A small image captioner, trained from scratch: encoder arch efficientnet.
Rows from block 10 of the image encoder of a small image captioner, named by matrix and row number. Rows with one number belong to one channel. Each number is 128 + 24 x the weight over its row's rms, rounded and kept within 0 to 255. All counts start at 0. Numbers have three digits each. After the name is the row's rms in percent of the matrix's.
Before each channel's rows are labels from the 100 images, of 14848, where the channel reaches its highest value: "top examples" is what is common among them. Only what is clearly more common there than usual is listed. The data: photos with spoken descriptions (Open Images, Localized Narratives). In brackets: how many of the 100, against the usual share in percent.
# convs0: expand pointwise conv (encoder.blocks.10.convs.0.weight, 384x64x1x1), inputs 0-63
# convs1: depthwise 5x5 conv, stride 2 (encoder.blocks.10.convs.1.weight, 384x1x5x5, trained with AdamW), a 5x5 kernel
# convs2: project pointwise conv (encoder.blocks.10.convs.2.weight, 120x384x1x1, transposed), outputs 0-59

top examples: text has "road" (56 vs 7.8); text has "car" (35 vs 2.6); text has "vehicles" (26 vs 4.1)
convs0.60 121:152107127109119159127128144135101136142138122098121101155094103134173141125143155169137159133141121160112139120180121166169170062109121128157117100111099152103153126097133125123093091149129137
convs1.60 093:101100104110132111102108113116148161136124137158180160138137160171155140130
convs2.60 108:121120103168089120141114148135137142172107102115169168160104129144108099130130115143153121152133131142150147150098137111124105088168127157094134121143128114145120099112130146161166

top examples: text has "wearing" (38 vs 12.3); text has "woman" (35 vs 9); text has "smiling" (31 vs 3.8)
convs0.358 103:090137128125111132077120164101127132080157148155181136100130117121177132130120133111158113119126129149173141167141117140098112153128107159115120094177094127135119153090106154131123145124123084
convs1.358 100:102152153146127094130164162115106154164151123096161172130119110143152132119
convs2.358 101:122139105165115144146140089169120128126153095121147149167147144136126124145134089135132087179158145114103110090099121126153119136100097159148119157099158142112110095100134121116097

top examples: text has "person" (47 vs 16.7); text has "holding" (45 vs 16); text has "hand" (31 vs 5)
convs0.297 120:116133125134112148151123148142120144110141122106155129138094127115101127141115137166125081100131153166116182112141142189121091115125158097115140120123112062076122139135115105146123131147097180
convs1.297 091:135133141136107141155155124113162180164145130158175169144115127135148141106
convs2.297 107:121141192147122148200081168120108121138109121112141119116142102149112106146117149140131150122125127131166114117121130168118092103138147157145148086132070090117133152146138137166141

top examples: text has "trees" (63 vs 27.3); text has "grass" (59 vs 10.1); text has "ground" (32 vs 7.8)
convs0.29 137:127102150145152155126111107095131085127119111116159110137118095110127088174084130107130116130099126137140131135153146135127120125173186140126152108155119155172105128123167136124124092190093129
convs1.29 100:149138131133117154163145130123160186159149131167181157143123137141127122125
convs2.29 140:132191141108145135097146127113130098119130087143157137130145102132071127150131064118090117090141109107103131130099159103082114097124119088096165136149122131152131123095135145123153

top examples: text has "trees" (64 vs 27.3); text has "grass" (56 vs 10.1); text has "ground" (34 vs 7.8)
convs0.222 107:152120141135125161117130108113084113137152132141121107106115060123127104156112103130099119099140119152150155144111151117119141128139171148162117135159107175155111109115129126122102137207091108
convs1.222 088:116114100121120140134121108105166162128125113167183162151130154169149131140
convs2.222 106:128217142122108126115130149112131098095152105136109089107098170103116103092144123144100123085173115136115162114096124124133136140106095136088151155144125112086153081143156147100121

top examples: text has "dark" (25 vs 2.1)
convs0.100 111:099160115133125080134133142146098102120150114121154088150132161199161138170122131148147117124171101137148156082124134146127158099142117144142080128117116159132159157119141164140140127137120152
convs1.100 099:124142130117114114141128128105159197184128118159161150136114151142133146116
convs2.100 124:116090093145111076119105117123067104104106094119103146100182144115169122126116104136165124121125183170120145147136155132135124121150198097110125107120105134133142162133137158142132

top examples: text has "standing" (55 vs 22.9); text has "grass" (29 vs 10.1)
convs0.226 099:153157122102138159125135161148084082144107158102130181161145079125112144131148106141156112087154115132125111120111143117111123076137134156101154150149124130076101156125131146151119144120136161
convs1.226 091:141163161140110145168191166143140151169151147129136142145124121129136124124
convs2.226 099:166138148085180164097138103100117171124142114097119138102165101145142099135116167157100112096107103140115129120130121160088131167111152085096095150130107102125124106110127138142133

top examples: text has "people" (52 vs 21.3); text has "sitting" (50 vs 14.8); text has "wall" (42 vs 20.1); text has "table" (32 vs 13.1)
convs0.10 079:149133120107118103173155123128110102100165142087132141151126115146147116125100122103141122161123090133141137093141107116138092156123151111153164124076147083135118122151105061127122084126118166
convs1.10 092:149174149141136149142149140129111098097126134098090095116121084087133111119
convs2.10 102:144115110140132143144145095101159141109092107122097111153139148147127151133168107137103198064124123134114152091126110114134182142132152173089149136163110125156137118136156116154132

top examples: text has "sky" (66 vs 24.7); text has "trees" (55 vs 27.3); text has "poles" (33 vs 6)
convs0.219 113:119158093119194135142102132126131129147151162142142155118153112142154099079118110089159103105120184079133122144125143105108098115107117131153156137132134144128122106112094169129094124128104160
convs1.219 085:156159134133132153164167125125145185185129109138157148134131108119126122116
convs2.219 098:121150120128140150157139108174187144151166151148147152127114128171110107062139084144095142146104143141119114112100129126137089150080156090093147115128148114107112128140163102131142

top examples: text has "sky" (67 vs 24.7); text has "trees" (57 vs 27.3)
convs0.3 077:119153081136128146047148112144177158102124114153132132155116095151107132130105092156129124115149122159141133139126093081159127115094115140172126129131150133152130142144143138153119130076137110
convs1.3 087:137131125132141160152150158140159181142159118136095097100135138098087118143
convs2.3 094:112065140152152120149124126120131155087125106132085112117122127131123126124154166110114155152127071127139126151109110180150156125121125127109127159110111145138129149106130154086125

top examples: text has "sky" (51 vs 24.7); text has "grass" (36 vs 10.1)
convs0.335 083:153138128131087092137167140133116138126130154101149079168120147118101163083128124131124132119133152141129093108079093145094138085105142158121121140195112146083139113124138154121136127111106148
convs1.335 116:142127133135137130102111126123115091098137129109068099133124100067099124111
convs2.335 101:127132124120135159077109124086153105138155120107128145111108150097112095115099138120160135124124112138097106135102112122100136116097107107136153137117138141094129096120154154124097

top examples: text has "building" (33 vs 8.8)
convs0.378 120:140128088110110086113155111155136086124122123148174149101135118112150141165125119141121144115132151163163145160150104108069125131097143117157123147133118127100149142112156149102111098091071152
convs1.378 099:138150143126119145159167125115157175167143129169168159146134136155149131128
convs2.378 110:157122110077115156136105154125126142114152137102110121116146131168147137135148152084115147128117183139136177112110081106120137121101119120165142150166085106116124105079108126119122

top examples: text has "standing" (49 vs 22.9); text has "two" (34 vs 11); text has "man" (32 vs 12.1); text has "wearing" (31 vs 12.3)
convs0.201 123:153121090123154111096116166153151126099102150155126150118151123157113063124104133130122174097116128125103163132132134127123162083142108143102138124165125127103130117091112117104130140171085170
convs1.201 094:168174167143117164177168152128142146144141127114111108128127113103120118137
convs2.201 117:157131124088110144151067107127111129125152143134111145113091137119110130133107089092134136122122068119103112131141104130141136138078113121117115141110143143106104093119124139110108

top examples: text has "buildings" (28 vs 10.9)
convs0.4 083:152090141140153154139170096162134086147149164096144094128150142151073139150110155072128106127157109127120114102116125133088123138159171114143122123119143117150141108134094166136147096131109113
convs1.4 083:095101098094114109124118118121121108134127139164155154153128165184152152142
convs2.4 088:151098149131134098123168084139139079144138139123140116084108183079116179105125149132109123158095142124153114071116160176137123131153150164121110116118118173100110107150119117151159

top examples: text has "trees" (63 vs 27.3)
convs0.95 119:094156126096117128104140145124159119138081132127138124130121122118142109094150112098169105135156160144136127118120132163140170131135117130161104091152148133133024124124148133101150098120118130
convs1.95 095:151137138109133155151135124133140159150127120165184151132139178174144141115
convs2.95 113:129128160172130183120131139086129101132117113126159129097069120131133120157170139167131070126112103139093128143096110149126123156143113103156155106168160125180106127095116144149110

top examples: text has "wall" (46 vs 20.1); text has "man" (36 vs 12.1); text has "holding" (36 vs 16); text has "wearing" (29 vs 12.3)
convs0.13 083:113129142123133172160126107112143138136144152144180108152152132167120110083124123136164154109130163119164114158169123162108126107122133140094119162173161159126138127124149141147121133098080082
convs1.13 099:128106113105144143077089106122160121101094128162159120126128148176144128129
convs2.13 095:132149124137132082129142105107174106123115166119185143123166131109141111114089097098157110158125124088106119090158134112187081119138141105155125134174126106133121104112106133145116

top examples: text has "man" (29 vs 12.1)
convs0.133 071:159130143085151118145154161158127104152133148122144100138124111097141118151136106086160118103148102168117166155122165153100114078135120157103126137163107131122149143162104153099126169156117095
convs1.133 117:106101107111120105093107117140105076111128138108069118122138125087135146136
convs2.133 096:160138104153133161157113075102175132091135140128148170146126144097146116107063119129148124107103125140143162094116168112150139141188119148146159091111106177120163118102129152133140

top examples: text has "holding" (41 vs 16); text has "woman" (39 vs 9); text has "wearing" (32 vs 12.3)
convs0.17 087:137121106140110121121101165109161153154135121129142146120157137125151128131122109132173148079145139127175130121127130161132106082161134156055154151157138116127184123114112121129086149089123135
convs1.17 099:096091099107128112095102118130120131136128133159147167150144144184162143116
convs2.17 103:130109142133104121151122125143148098150132157115145148088121082147140132126143113106126079114090098106147094106180144100189114122131110083167099133150118117111075109135133122165141

top examples: text has "standing" (51 vs 22.9); text has "wall" (47 vs 20.1); text has "woman" (36 vs 9); text has "wearing" (34 vs 12.3)
convs0.23 068:108138109143126187136141149104149136135098057146135116110161141092141140111128121112102138073139141126110122145162121121119110123122135144085112098182131136123121133102103141147150142139121059
convs1.23 099:107083101149148094084121143136098091141139124088086135126120107113133115123
convs2.23 073:135133107107124102119136120138139130130104145110119167139132159124147109138127152094183129122130177119113176102127130148131107140142103138116109126127152149118131098072122107148098

top examples: text has "road" (36 vs 7.8); text has "car" (30 vs 2.6)
convs0.281 133:121110151109111122102123140075129118095151128101097137134103126137133126083105133173128115113170134152088149124104066125137123116084123120164101133129121169117163098112129140120124153142085173
convs1.281 092:141155146125124147165155143134160176167129119138167173145135145158145140134
convs2.281 128:117133130098115122171143165126175129147137138141123091138115138148114176104086143108113170141138137104115158156128121084155140133187126116110130106150143152130142115098129161145104

top examples: text has "flowers" (30 vs 3.2)
convs0.361 088:136136090111132126142102178125098149131128168113114119141145114108083113125148188172095098173128111127124174114115147102141113108111149124082098140129150132145133106119092134122130090116169108
convs1.361 086:158172132131143179174127149143162146144158152170140126131151120145126128128
convs2.361 087:103084120093116124120162089127184101147081136136126108115163145169125148120122111130136135156186124135097148177110121127172120156131109108131102157099145102157124130145145136127146

top examples: text has "white" (32 vs 12.1)
convs0.252 129:111139119100153111149103143157142165086115146123127174160124091117128088070132146128140088149090112093133148091116154153125120113130179100151152124148100139092117138133105127097131128162124111
convs1.252 101:140146139121119153157156138118165175173139119154179165134122127147146128125
convs2.252 130:127132131098122114089134098143143112118129124154102166114117126135135111124117121116148158150119172121076126117144148116140166112126126108092141150080143199111053140119112122149161

top examples: text has "trees" (77 vs 27.3); text has "sky" (71 vs 24.7); text has "buildings" (35 vs 10.9); text has "plants" (31 vs 10.3)
convs0.298 099:157127128123093147082112144073131132126121161127103175159095120151129105152107112141083107150115163149171122130150115161111117111130081142130162112151099134155094141098146145165120126128140152
convs1.298 089:112127117106113109121137115111143149147129124173189158155143164165150140150
convs2.298 095:121163167143124174127137058112108130115137105140121113154158136134153141089101087123109153147112140126164095109103148150125127095095124124144118117127161081127151137094161122191117

top examples: text has "wall" (53 vs 20.1); text has "standing" (50 vs 22.9); text has "man" (41 vs 12.1); text has "wearing" (35 vs 12.3)
convs0.272 068:130144145130125174105129138192132143175122084108120129186159125086150117094118157136110163122152108145121107100144129134092146120125139127111118132154150113128101129126147182147115136108153081
convs1.272 090:109091114111128109098098122140099080120134152090089128146151108115152158116
convs2.272 078:123196146140150098157134124149174149132134141124134124131136112055122124124063125082147122133141172141149145095129168117153098163152121161142134145144126133115139130120103127082134

top examples: text has "holding" (35 vs 16); text has "wearing" (34 vs 12.3); text has "grass" (30 vs 10.1)
convs0.290 073:098150118122139141144100139130115155121107152092136113139154143144106092099142141127113199110128141129164142134072123108105120072141151115123151166179175104116106144140150138134108155123145143
convs1.290 087:155139118138138161130098105141157151105083106149148113087109150162136100104
convs2.290 075:146162109132148127149099107119159117127124101146166115109148118101160094161126121107157138163116135120137093087117132125109081143123147137105138100143154165087169085139154130128099

top examples: text has "standing" (49 vs 22.9); text has "people" (48 vs 21.3)
convs0.369 089:094168078132158113098120119133117095132125151115156145103164152141100114126132090135136170136113101131184135091113118113131140072140127139146087135140112090104107130153136111098107165162139130
convs1.369 092:167172163147147169169148153139112128151149126167135128124144156145127135111
convs2.369 087:196120099095193077085147114111147132143133069116085151129091111090143098127150128101138163106122129124144102131159147132116138105108147158124105146133142106165103088168115132125092

top examples: text has "building" (25 vs 8.8)
convs0.280 086:128133105131151109111096144125127118136150101141149132111094107113136117132127129179078160126116143090140132119191110103100144137123112100125112117123093113116078099155159090108061102126142125
convs1.280 090:135131160124128190185143119136162170142164123134154140130110121125119133130
convs2.280 088:145120116125156174098135169142139157122118160125154147146116124187134109121101181098137175136168160102142084118093161092123163151129140187128109117148152114129126117167120117120123

top examples: text has "white" (33 vs 12.1)
convs0.197 112:107166131132133086150162123146111151118126102086134106142114089188153116133087155181158124106159159097129128102127172141151127145126125167114103106136140138170139144124092137107119109118126110
convs1.197 099:121128129124109110155122134119154190175138109158169157148127141160122132105
convs2.197 136:122154112112157135129107133120100146096114143123093090115153104127169127141140130121140074142162143139090139107139118122123109142156133111106166070054139108166177115134139168132147

top examples: text has "people" (75 vs 21.3); text has "sitting" (57 vs 14.8); text has "standing" (57 vs 22.9); text has "group" (29 vs 6.6)
convs0.123 079:143140140165125117104121095124106119159149107090129150171123136138097132128129095136106127110144119085190122077141146080121155110110124121105114161173147091110165108133109165124138139113109106
convs1.123 099:101117102108122105084105122106126127126123151167157148153135174159143165140
convs2.123 094:167126118121117112171124095117095119094150177168143132105119148094144163161134158136148128106136097148145087104120154124155110127132139136148135110153134116166118126103127134125164

top examples: text has "grass" (26 vs 10.1)
convs0.254 086:114117097141132135191122143107173130106109126134142111121145135117065127191124103064124109108172118094147107143153132125128146127153162146095100113116100118117123139122123114151123109146103151
convs1.254 089:121115102101132145105109108106179161137149130186171137126135156136129127110
convs2.254 081:155144087099146160103120127116118127126138132130173129173130139093114157152159190116133124095144144136096104106114132142126101132120086114122117156153133089097141159163155088105113

top examples: text has "standing" (48 vs 22.9); text has "man" (30 vs 12.1); text has "grass" (27 vs 10.1)
convs0.129 087:114146134126125112122119117143141125177124156139128121126134162133099118151054135115147147077154158116147124115157131104108090058114145144093118131169123090106133116124138152074133125119142127
convs1.129 088:110154177150118128134177162132094114147167134098126151155140135139157144126
convs2.129 087:151128124097159129178128164116171139132112146139131124111134101085132091155124103135099156143145114139114130085086096118130136133127140097147092144120131120108108140087118130116063

top examples: text has "buildings" (31 vs 10.9)
convs0.194 073:163110150121115139140145150137144103146139153120122162143105122110103104166147109162163120150130159147135125136124094128130116100167129126126082100134133129190100112066108182164102117135153122
convs1.194 104:106120113108153083124118149149151135145143125166174150130097169159129113102
convs2.194 084:081122137110126160160150098119144134114082119122052147158102134118131108128110127134150132123124160160131118114132129120159138130123120160141131125147137116130179175141110079160147

top examples: text has "grass" (39 vs 10.1)
convs0.46 115:118075128157121152104116101123135165127125133115159166136123080140121093157080103147145162126134112144169106143129112139129089107125151117103130071122110137160092126098139116134141087139104163
convs1.46 104:095102127135090112115125136112132149169159128146172178153129145145153151115
convs2.46 107:173169127165149126104152087103131096170108126162145112169108106110151139124118129134147147144130122142153131128048138130103115115090122130144148171124134117076146122152136131147122

top examples: text has "building" (34 vs 8.8)
convs0.101 106:107129098099126158140106127113097132139100096102162096135099110113116082106133158137126104147122152167079066160091105110159141090113116109109138131150154116099164120134149137126132097155135134
convs1.101 091:128171176140118146177169143090132149153134120136134169142133122126146148136
convs2.101 098:145138156128090167135125136157118138129098150105133129159173150135133139111164135092120097133156141070117125111108072107106138133112117094115100132134158130144175177092145139106118

top examples: text has "wall" (46 vs 20.1); text has "table" (45 vs 13.1)
convs0.235 122:165133107085131145107161146133087095129144110087118179110111113105149144108119140094138149136107114151124095113141113128127076089105156125112099150162103128169127125131117099119142137110131188
convs1.235 104:129163156126124142167169127109145172171143111130146173155120126131149146123
convs2.235 104:158123132115110141141142146118142129117165115132105097132147133155117129137121116132141134130112122121100142145136118136104117120122133130085121170146085089113141137069141136130125

top examples: text has "flowers" (44 vs 3.2); text has "flower" (37 vs 2.1)
convs0.350 128:111166114107131163152099154138126165103101190077113120162128129068138115102139179130102084138106168128137146117133138144108150115121123170137130163121130143151130128109109158119138120142140146
convs1.350 109:121127139118127131143147133139151170161139126168178178142134149167158136139
convs2.350 118:083115154092171143158127093124124126126063101068135104129125150100149128126130136100097110114159087118139163142124135150119119086111094120118147090134146112133163121097118131174128

top examples: text has "woman" (32 vs 9); text has "wearing" (30 vs 12.3)
convs0.70 131:144122137083128150179144138134153082123148125111157113157131111147138137114124148132153092155125121155202145183139123113127133160087129124109142160150114110123107133132108133075154162145107128
convs1.70 093:133152148128125163168162126134170175169141130161166149141130138136134124114
convs2.70 124:089123097122115128129135133116148166131097161158135089131174149139164163064062124155121141127118140130125113080147094159118071127135121115180176119138149134133112119131105125117149

top examples: text has "sky" (60 vs 24.7)
convs0.333 090:144125137123137106047113100089126114137162164148134124138132097129149117114136137136096079118108111169136112131115126130142096138128180192109142112127125086102147118130113128130135093088121125
convs1.333 084:143166147159123163172169150144137162156120131131134121079105134128148117116
convs2.333 095:144120131123146132141153140120117163158114118124060084153191175109135154119147103148133131178102105120117156127071127114150180117130124142113105126128125130068124125129129112166150

top examples: text has "wall" (60 vs 20.1); text has "table" (39 vs 13.1)
convs0.89 094:120157080135097120124172118121139084158139123141139087168161116152159131114154151146121154154141130118075119160130106141170152104140140121145116095137179118172126139128128087110140116135105156
convs1.89 103:146142137125120163166125126131168188132137141163174116153133158147121137123
convs2.89 101:154128136143163155152130125144108130137137151126137151092124115168108124137149093121137138145133111158136074115124156121114111142152142127136119115100183148107118118118172139116134

top examples: text has "wearing" (40 vs 12.3); text has "man" (32 vs 12.1); text has "smiling" (30 vs 3.8); text has "woman" (25 vs 9)
convs0.270 136:098097125096147104145146171080142119126120131118159095152163145107143128132096112118128112082121130136178139123155127129114047118100114102131138102114120124146140135140105086101122162143108106
convs1.270 095:157161138125131155170156131134156171162143125166166159143129136152147128121
convs2.270 125:154164111160124097130134114124171139110149117132140100156116101105061143167131094149150113146126136164087098141122115131142115110083100125115146151100150119132159132093155141082101

top examples: text has "text" (42 vs 6.4)
convs0.173 135:157108118143133105114126111153128146102098075164144115144160137147124123138150160107165116119145134153120129098171141075111150125138178125148124069158129083154117111092145101115107108131128145
convs1.173 098:134119129133107128130141135117179180165146094164158127154128150158098132117
convs2.173 155:122101132105128092128083122144111148115144133140110118147173106134160153143131133150161153108141128141081137166089110192189110075127132141133143089132131117142149138132120127136170

top examples: text has "water" (86 vs 8); text has "buildings" (28 vs 10.9)
convs0.185 180:106090108151122124097105093123144108112141142109144114106132133100150118100134121134149139145132067134127128068151151104114091107080110127137180096120144124148121143143128150161184115112085125
convs1.185 109:133130124133111135139121127125167172150142136172186152152137157166154131118
convs2.185 136:143097094137144141133142143141101118183101103103121090132118136189156175148112100124131157120110135108128139130085139139102127126170162143138126117115179098112092106100131127100151

top examples: text has "color" (32 vs 13.3)
convs0.59 087:103101113070190142132093128131134166090125106109109165155124123141087139109131100137115107130111129121098131153078108138104094137125136119138127108166093134136155126155069116111125120120137156
convs1.59 091:153156155125125161171164168142162175147132148122128100114129107114123109120
convs2.59 105:078158141131128158149152128098100110143114131154112140129137114140158122125187109137134113143085128125123137147124101130153118142124098105134117086081120134143124161086164115166138

top examples: text has "man" (55 vs 12.1); text has "wearing" (45 vs 12.3); text has "person" (40 vs 16.7)
convs0.128 135:064130145100105175156121143144107132123086135103119105155150157100138125143110116118063138156153117114116127105138140128138090137097112133123092128157114090119148141125082078125096145135118143
convs1.128 099:151177154141119172171174142127168163158130139140137136128131113129127127131
convs2.128 119:109112104155100150144155131129088111079146148149137127157105111163127110146141155129178140120111129095118111147115132140118088151166160177141146143096142118126135105104112176126119

top examples: text has "table" (49 vs 13.1); text has "sitting" (33 vs 14.8)
convs0.224 106:143097117132119176150151140109125137106155125145122136145157127084101127145151141129189114168106144076178128101114158110090148124126151098150152140134120088118152166096133136095112137116107130
convs1.224 102:120124109129134140146142134123163171147137116173187146149139152159158131103
convs2.224 114:096149076144102133132139123075138138110063081144108123133132135178103135109106105172130126128095113123151132154139146130127133066161130151146109120176124157135135153153121110081103

top examples: text has "trees" (63 vs 27.3)
convs0.90 062:104145111138121145129105123151141136114165129122103094091159142129069101148147148121125125156135138121161125113128158099127161177135173184098144160081131142139136121080116117113120101153101134
convs1.90 095:149152137139163130123125136135149103096102124146128081074101134142104087106
convs2.90 075:160174145091116118142174163155126144140135146141136134131142148130153117155115172130114119121120137103117129145165198157121129158126120123146125140128136110104121150086146125138122

top examples: text has "holding" (35 vs 16); text has "wearing" (33 vs 12.3); text has "man" (32 vs 12.1); text has "woman" (28 vs 9)
convs0.144 118:113129135144103121132142141123140120150100132115131078134124114069161147175101158154142140122147140132102152150096142120107058093099142170100116094124086130128151149137102136141107129091123112
convs1.144 088:156158150144135155180182153115151176155139110148144128122118124128128123136
convs2.144 111:133115116117101142139116129132161125138137149120131071111175124116081154156150149139140151162130133174126159144134177080115167158153184122134123102126118111088140113101087111154067

top examples: text has "lights" (29 vs 7.6)
convs0.26 084:126103128143130137133095138158127111090174121130122097127118182099137093118125137076145078171118133131143129117144142145106096084104150115156127170128119133056108126096116134118121126106137137
convs1.26 091:089158135132126122132121140130178169146114129162172155126109152170145131118
convs2.26 089:117148128111102099111138161153139154168115125139140140111158104155133123129137137125114105141137142144139135115163115104167120102122138033105101136162094134122161104123098134099134

top examples: text has "grass" (32 vs 10.1)
convs0.215 091:151139130134159110110143135147154128098150120106137186129104127103179119075125153146115106149145084109133070163153150113129136106150166133122129081117141120086108146136104131110095119150108123
convs1.215 125:106109125134136106091132121136079080124119124094064129126128107097134126123
convs2.215 102:118130143153113109155130136118126073146155124107118111134113160110138145153152116110133141114172107077137180152124130143128107139164157138185167154075114068154165097127133154085125

top examples: text has "road" (26 vs 7.8)
convs0.282 105:126116145151132151140114126134103103159148109122137124097091133156121089092134160076142107098089144116169083125143151136119081115116103128141146159083117127162119125090171128139168098137130131
convs1.282 103:151147165136137172171173151121159162141142132123112101118142115108099109123
convs2.282 109:131143127126119134144134076150141085150134149148117104157111109149111143142163051166120092122101123112141121115156132151097097096154079098117134129140070130093080140134148149160118

top examples: text has "white" (30 vs 12.1)
convs0.97 095:096133141162108119149138076145089117157102128144125114163076146143121100146079136171161150148093141158111112118136153138123120105073154124126128128153186114146123107103101114113123128121139127
convs1.97 090:119117116123130127101119159146107112156172169110113163152164101159166121130
convs2.97 087:114128149158105109151113112150167137129100148098095153125132085132120140139128064132108152168122135133103130140107119116141135134107158131126103102078137127109165143111156172116123

top examples: text has "holding" (35 vs 16)
convs0.233 080:101113081115126103144132107132143111149159154115107103190134162166122092133201140118136126123090134158124146125145169094157084108108121145160149146113143143120130146118121099129159135141119128
convs1.233 139:110108121116131108104144125123091073134119146090063129139139108099129130112
convs2.233 090:144127111109148151129119121080156114111161126098159114118151102168102133082181181112127095115125165133141110129120177150116130141124109141122104107105120144129133119108152129160105

top examples: text has "text" (28 vs 6.4)
convs0.34 126:143099130144168139160130096106148169118100140121173131170147114103120147112101142125208107156133151115132153106111111114146101113140156118166157103135117137120122135133102118123099124164091165
convs1.34 098:139141150133119154164161137130154176166140125138177173137121129154147129125
convs2.34 130:149131086143165145126138153138130107137107147087181114148115067121145107102121103148132120133098149112141155121152139151119148112164148137105121109159138148163088133140117109105173

top examples: text has "man" (30 vs 12.1)
convs0.73 126:158144142128136149132132148123136130131163166137190118092130142120107142142178153180118111122127140139135160124157114130103130063100147163099121107107095070101119120114108136133138160138144139
convs1.73 090:142140131128130147150145137126157165161136118159185169140136157172152130120
convs2.73 119:110119130119131136115120135075142142157069112116091115132132114160091119129094115112142124137131084147223108122130164137117097160109090113130133085107137104100107091147117146135092

top examples: text has "lights" (27 vs 7.6)
convs0.326 108:131154118103099114100123172132146098077180125118114119108157098096151141102115119116134113145123116175161187161130123145108117103077134126108085141134165165098116127110134138140125119139117116
convs1.326 096:162153113139131161180148126133159159154098152160162144136137140160145129127
convs2.326 104:126111107112139141141134130117163112127143106167133132177156116118144153146130115149110109141112132184066118140116096148116090147131122129077117140163087122172135103128149135128121

top examples: text has "trees" (63 vs 27.3); text has "people" (50 vs 21.3); text has "buildings" (31 vs 10.9)
convs0.196 100:128081121093155138130147141119099109118137095086119172143099117137071146125079096112126106135134125097144100130105133136135109109127133154144097085150147081127183150123146128144140129110090149
convs1.196 102:114112118120111123129145136118151178157153119162186170149110128138162133118
convs2.196 101:156128139140117128131086107114116120121121140135091122147149101145110168125183147151119120127102096131162135115129111110124171165149143108123113069134152180103113186159121120149154

top examples: text has "table" (37 vs 13.1)
convs0.139 097:171100128190104156086161105129134118147124106107136105137097093113123149127099093144126129130102173102143142112138140175137160097114149096145086154118115092146142133120126134144162161120111108
convs1.139 092:110108105127112127120116135129161142132136140183188136130149161178135140140
convs2.139 087:114124168147136127147131127116102102113130119146123102086140140126139163134157097127135174090108116123147147148169158125123134152115121153123153097166136101113160065125107122122137

top examples: text has "white" (29 vs 12.1)
convs0.218 102:110122122156114083171161144168131146122158128122114141149094091140182105153129185164145109124100102088142115138127133164119099105129166141103130112136120134138148119135105111151110136184114118
convs1.218 089:111106120142121143135137123136164183159117128173182160123108131147146113117
convs2.218 096:107143147106136137124121098090127137117136109146129117131143066123188088111098136111107152130161148153114082139149152124137126126118118109083155128129150145101100082157113091100126

top examples: text has "holding" (39 vs 16); text has "man" (34 vs 12.1)
convs0.106 049:166124144137106142100145140149151077094105150131099119126155186149088120103141138120106175134109130115115149125185136121121130100101154140135120141141116122085104137130148143126064159103125116
convs1.106 087:112144142093122114152147111146101114148124104084085119137136089094115158160
convs2.106 051:121144118087128131128126122120156103140143118091116137106177127107129128158106132127116151104098132145105131152167139132145115127130150105138091084101157107111111114109169164141173

top examples: text has "wearing" (31 vs 12.3)
convs0.193 068:119087156104137198116134100128149151136123118142106142138138126120140153157129132153093134132125096149111145128142137181114139169081139103135146109166100123141085127102136087126077153104119154
convs1.193 105:098100120129109093090111125139102068116126148121074130134120117101116146128
convs2.193 073:147132160116128099116098116139148125132124117086094133050131127136106134109147077158146102133102113140109129142156172093102124118136120085138141142152161120126176129117118115145110

top examples: text has "table" (32 vs 13.1); text has "lights" (27 vs 7.6)
convs0.190 127:096147082110087149119142171121106099110105095108137158122123133126128131123148129127118101180099163103164104103132170129116107103125112151168103118124116149121173178134158147143106126149165131
convs1.190 111:123129117118128149151151145127175185162143137162174153140130149150140144124
convs2.190 114:130084144204137108103153105124146119119125145121077129140149130145119119106117126168139162113073140101133114133102157119157129171126107135165149111175117106139162111123149157129126

top examples: text has "table" (35 vs 13.1)
convs0.167 124:162103116131119113156114127124121115138108134170119142116096095131117121091099140152130185137171159154148136075125134136170087115116135150145123132195113165134125122082142121103141107115113151
convs1.167 104:144152151138118155164154133123146175168119131153177152143128137166149132133
convs2.167 121:144154129129134121102122135074180126105111137084168138138116092151115123117087162118070116123145133089115185102134099147146132147155140139131130130121092135127123107131146125187167

top examples: text has "text" (36 vs 6.4)
convs0.360 174:166098129125162135122135125096127151107144136116179156137126154130141144152095150120108143170124126164106148063145114106084153126135140163152115142137114136108129182096088136113150107146091121
convs1.360 101:133142126112133154164136123120172168152139119169177163135121149164137126120
convs2.360 138:116148094111184101112071104118152161123121132130122169148131127114141150155083127117155112146078115114113144217090138133118127128142114149131105087097129148138143144111100163142141

top examples: text has "woman" (30 vs 9)
convs0.156 098:114097135098157173119100116145103096137130187119149136115109134131120125142159101158168155156156135180128133100186133125100137099129132086144123132134149144099133105162101154127140145127166117
convs1.156 095:176181164152149157177149150144125159141111125141146120137130132143138122123
convs2.156 106:181118144133163169099175129107106140168132136122098121097116136096145151146112134141179123106107162155135114131111118140067117152142145123111157160143165123130126187139087134150105

top examples: text has "text" (38 vs 6.4)
convs0.31 108:146129135125129141113084130099135140114133103113117128146143147145174130114100133144172161179182172130103153098141167101084109110118146105167113110121139130132089172098123129137114096112114112
convs1.31 089:113109113118107130119122144106177169141152114176176150159122146153129139132
convs2.31 107:130129122063151099146103137131140134137067169144158106142140139147123098136095120175165099104083112145113153156107131155108139136133112087120139126092102083088142130150133128126149

top examples: text has "person" (40 vs 16.7); text has "wearing" (32 vs 12.3)
convs0.334 092:099169166103087157114121154149186147172158155115137137129129138137123139112105130095168116079168133118121149155158154124097143125123119129107136125163132150095161118101133138136089148120111156
convs1.334 096:121138155124109150151149144108137167174136079123172161106096123138141130124
convs2.334 089:175116122140124148125120126124132132136103138133157169146172098132114066117104123127136132168134102178105190118120126121131098157194128130108139101152188146136097154114117132114123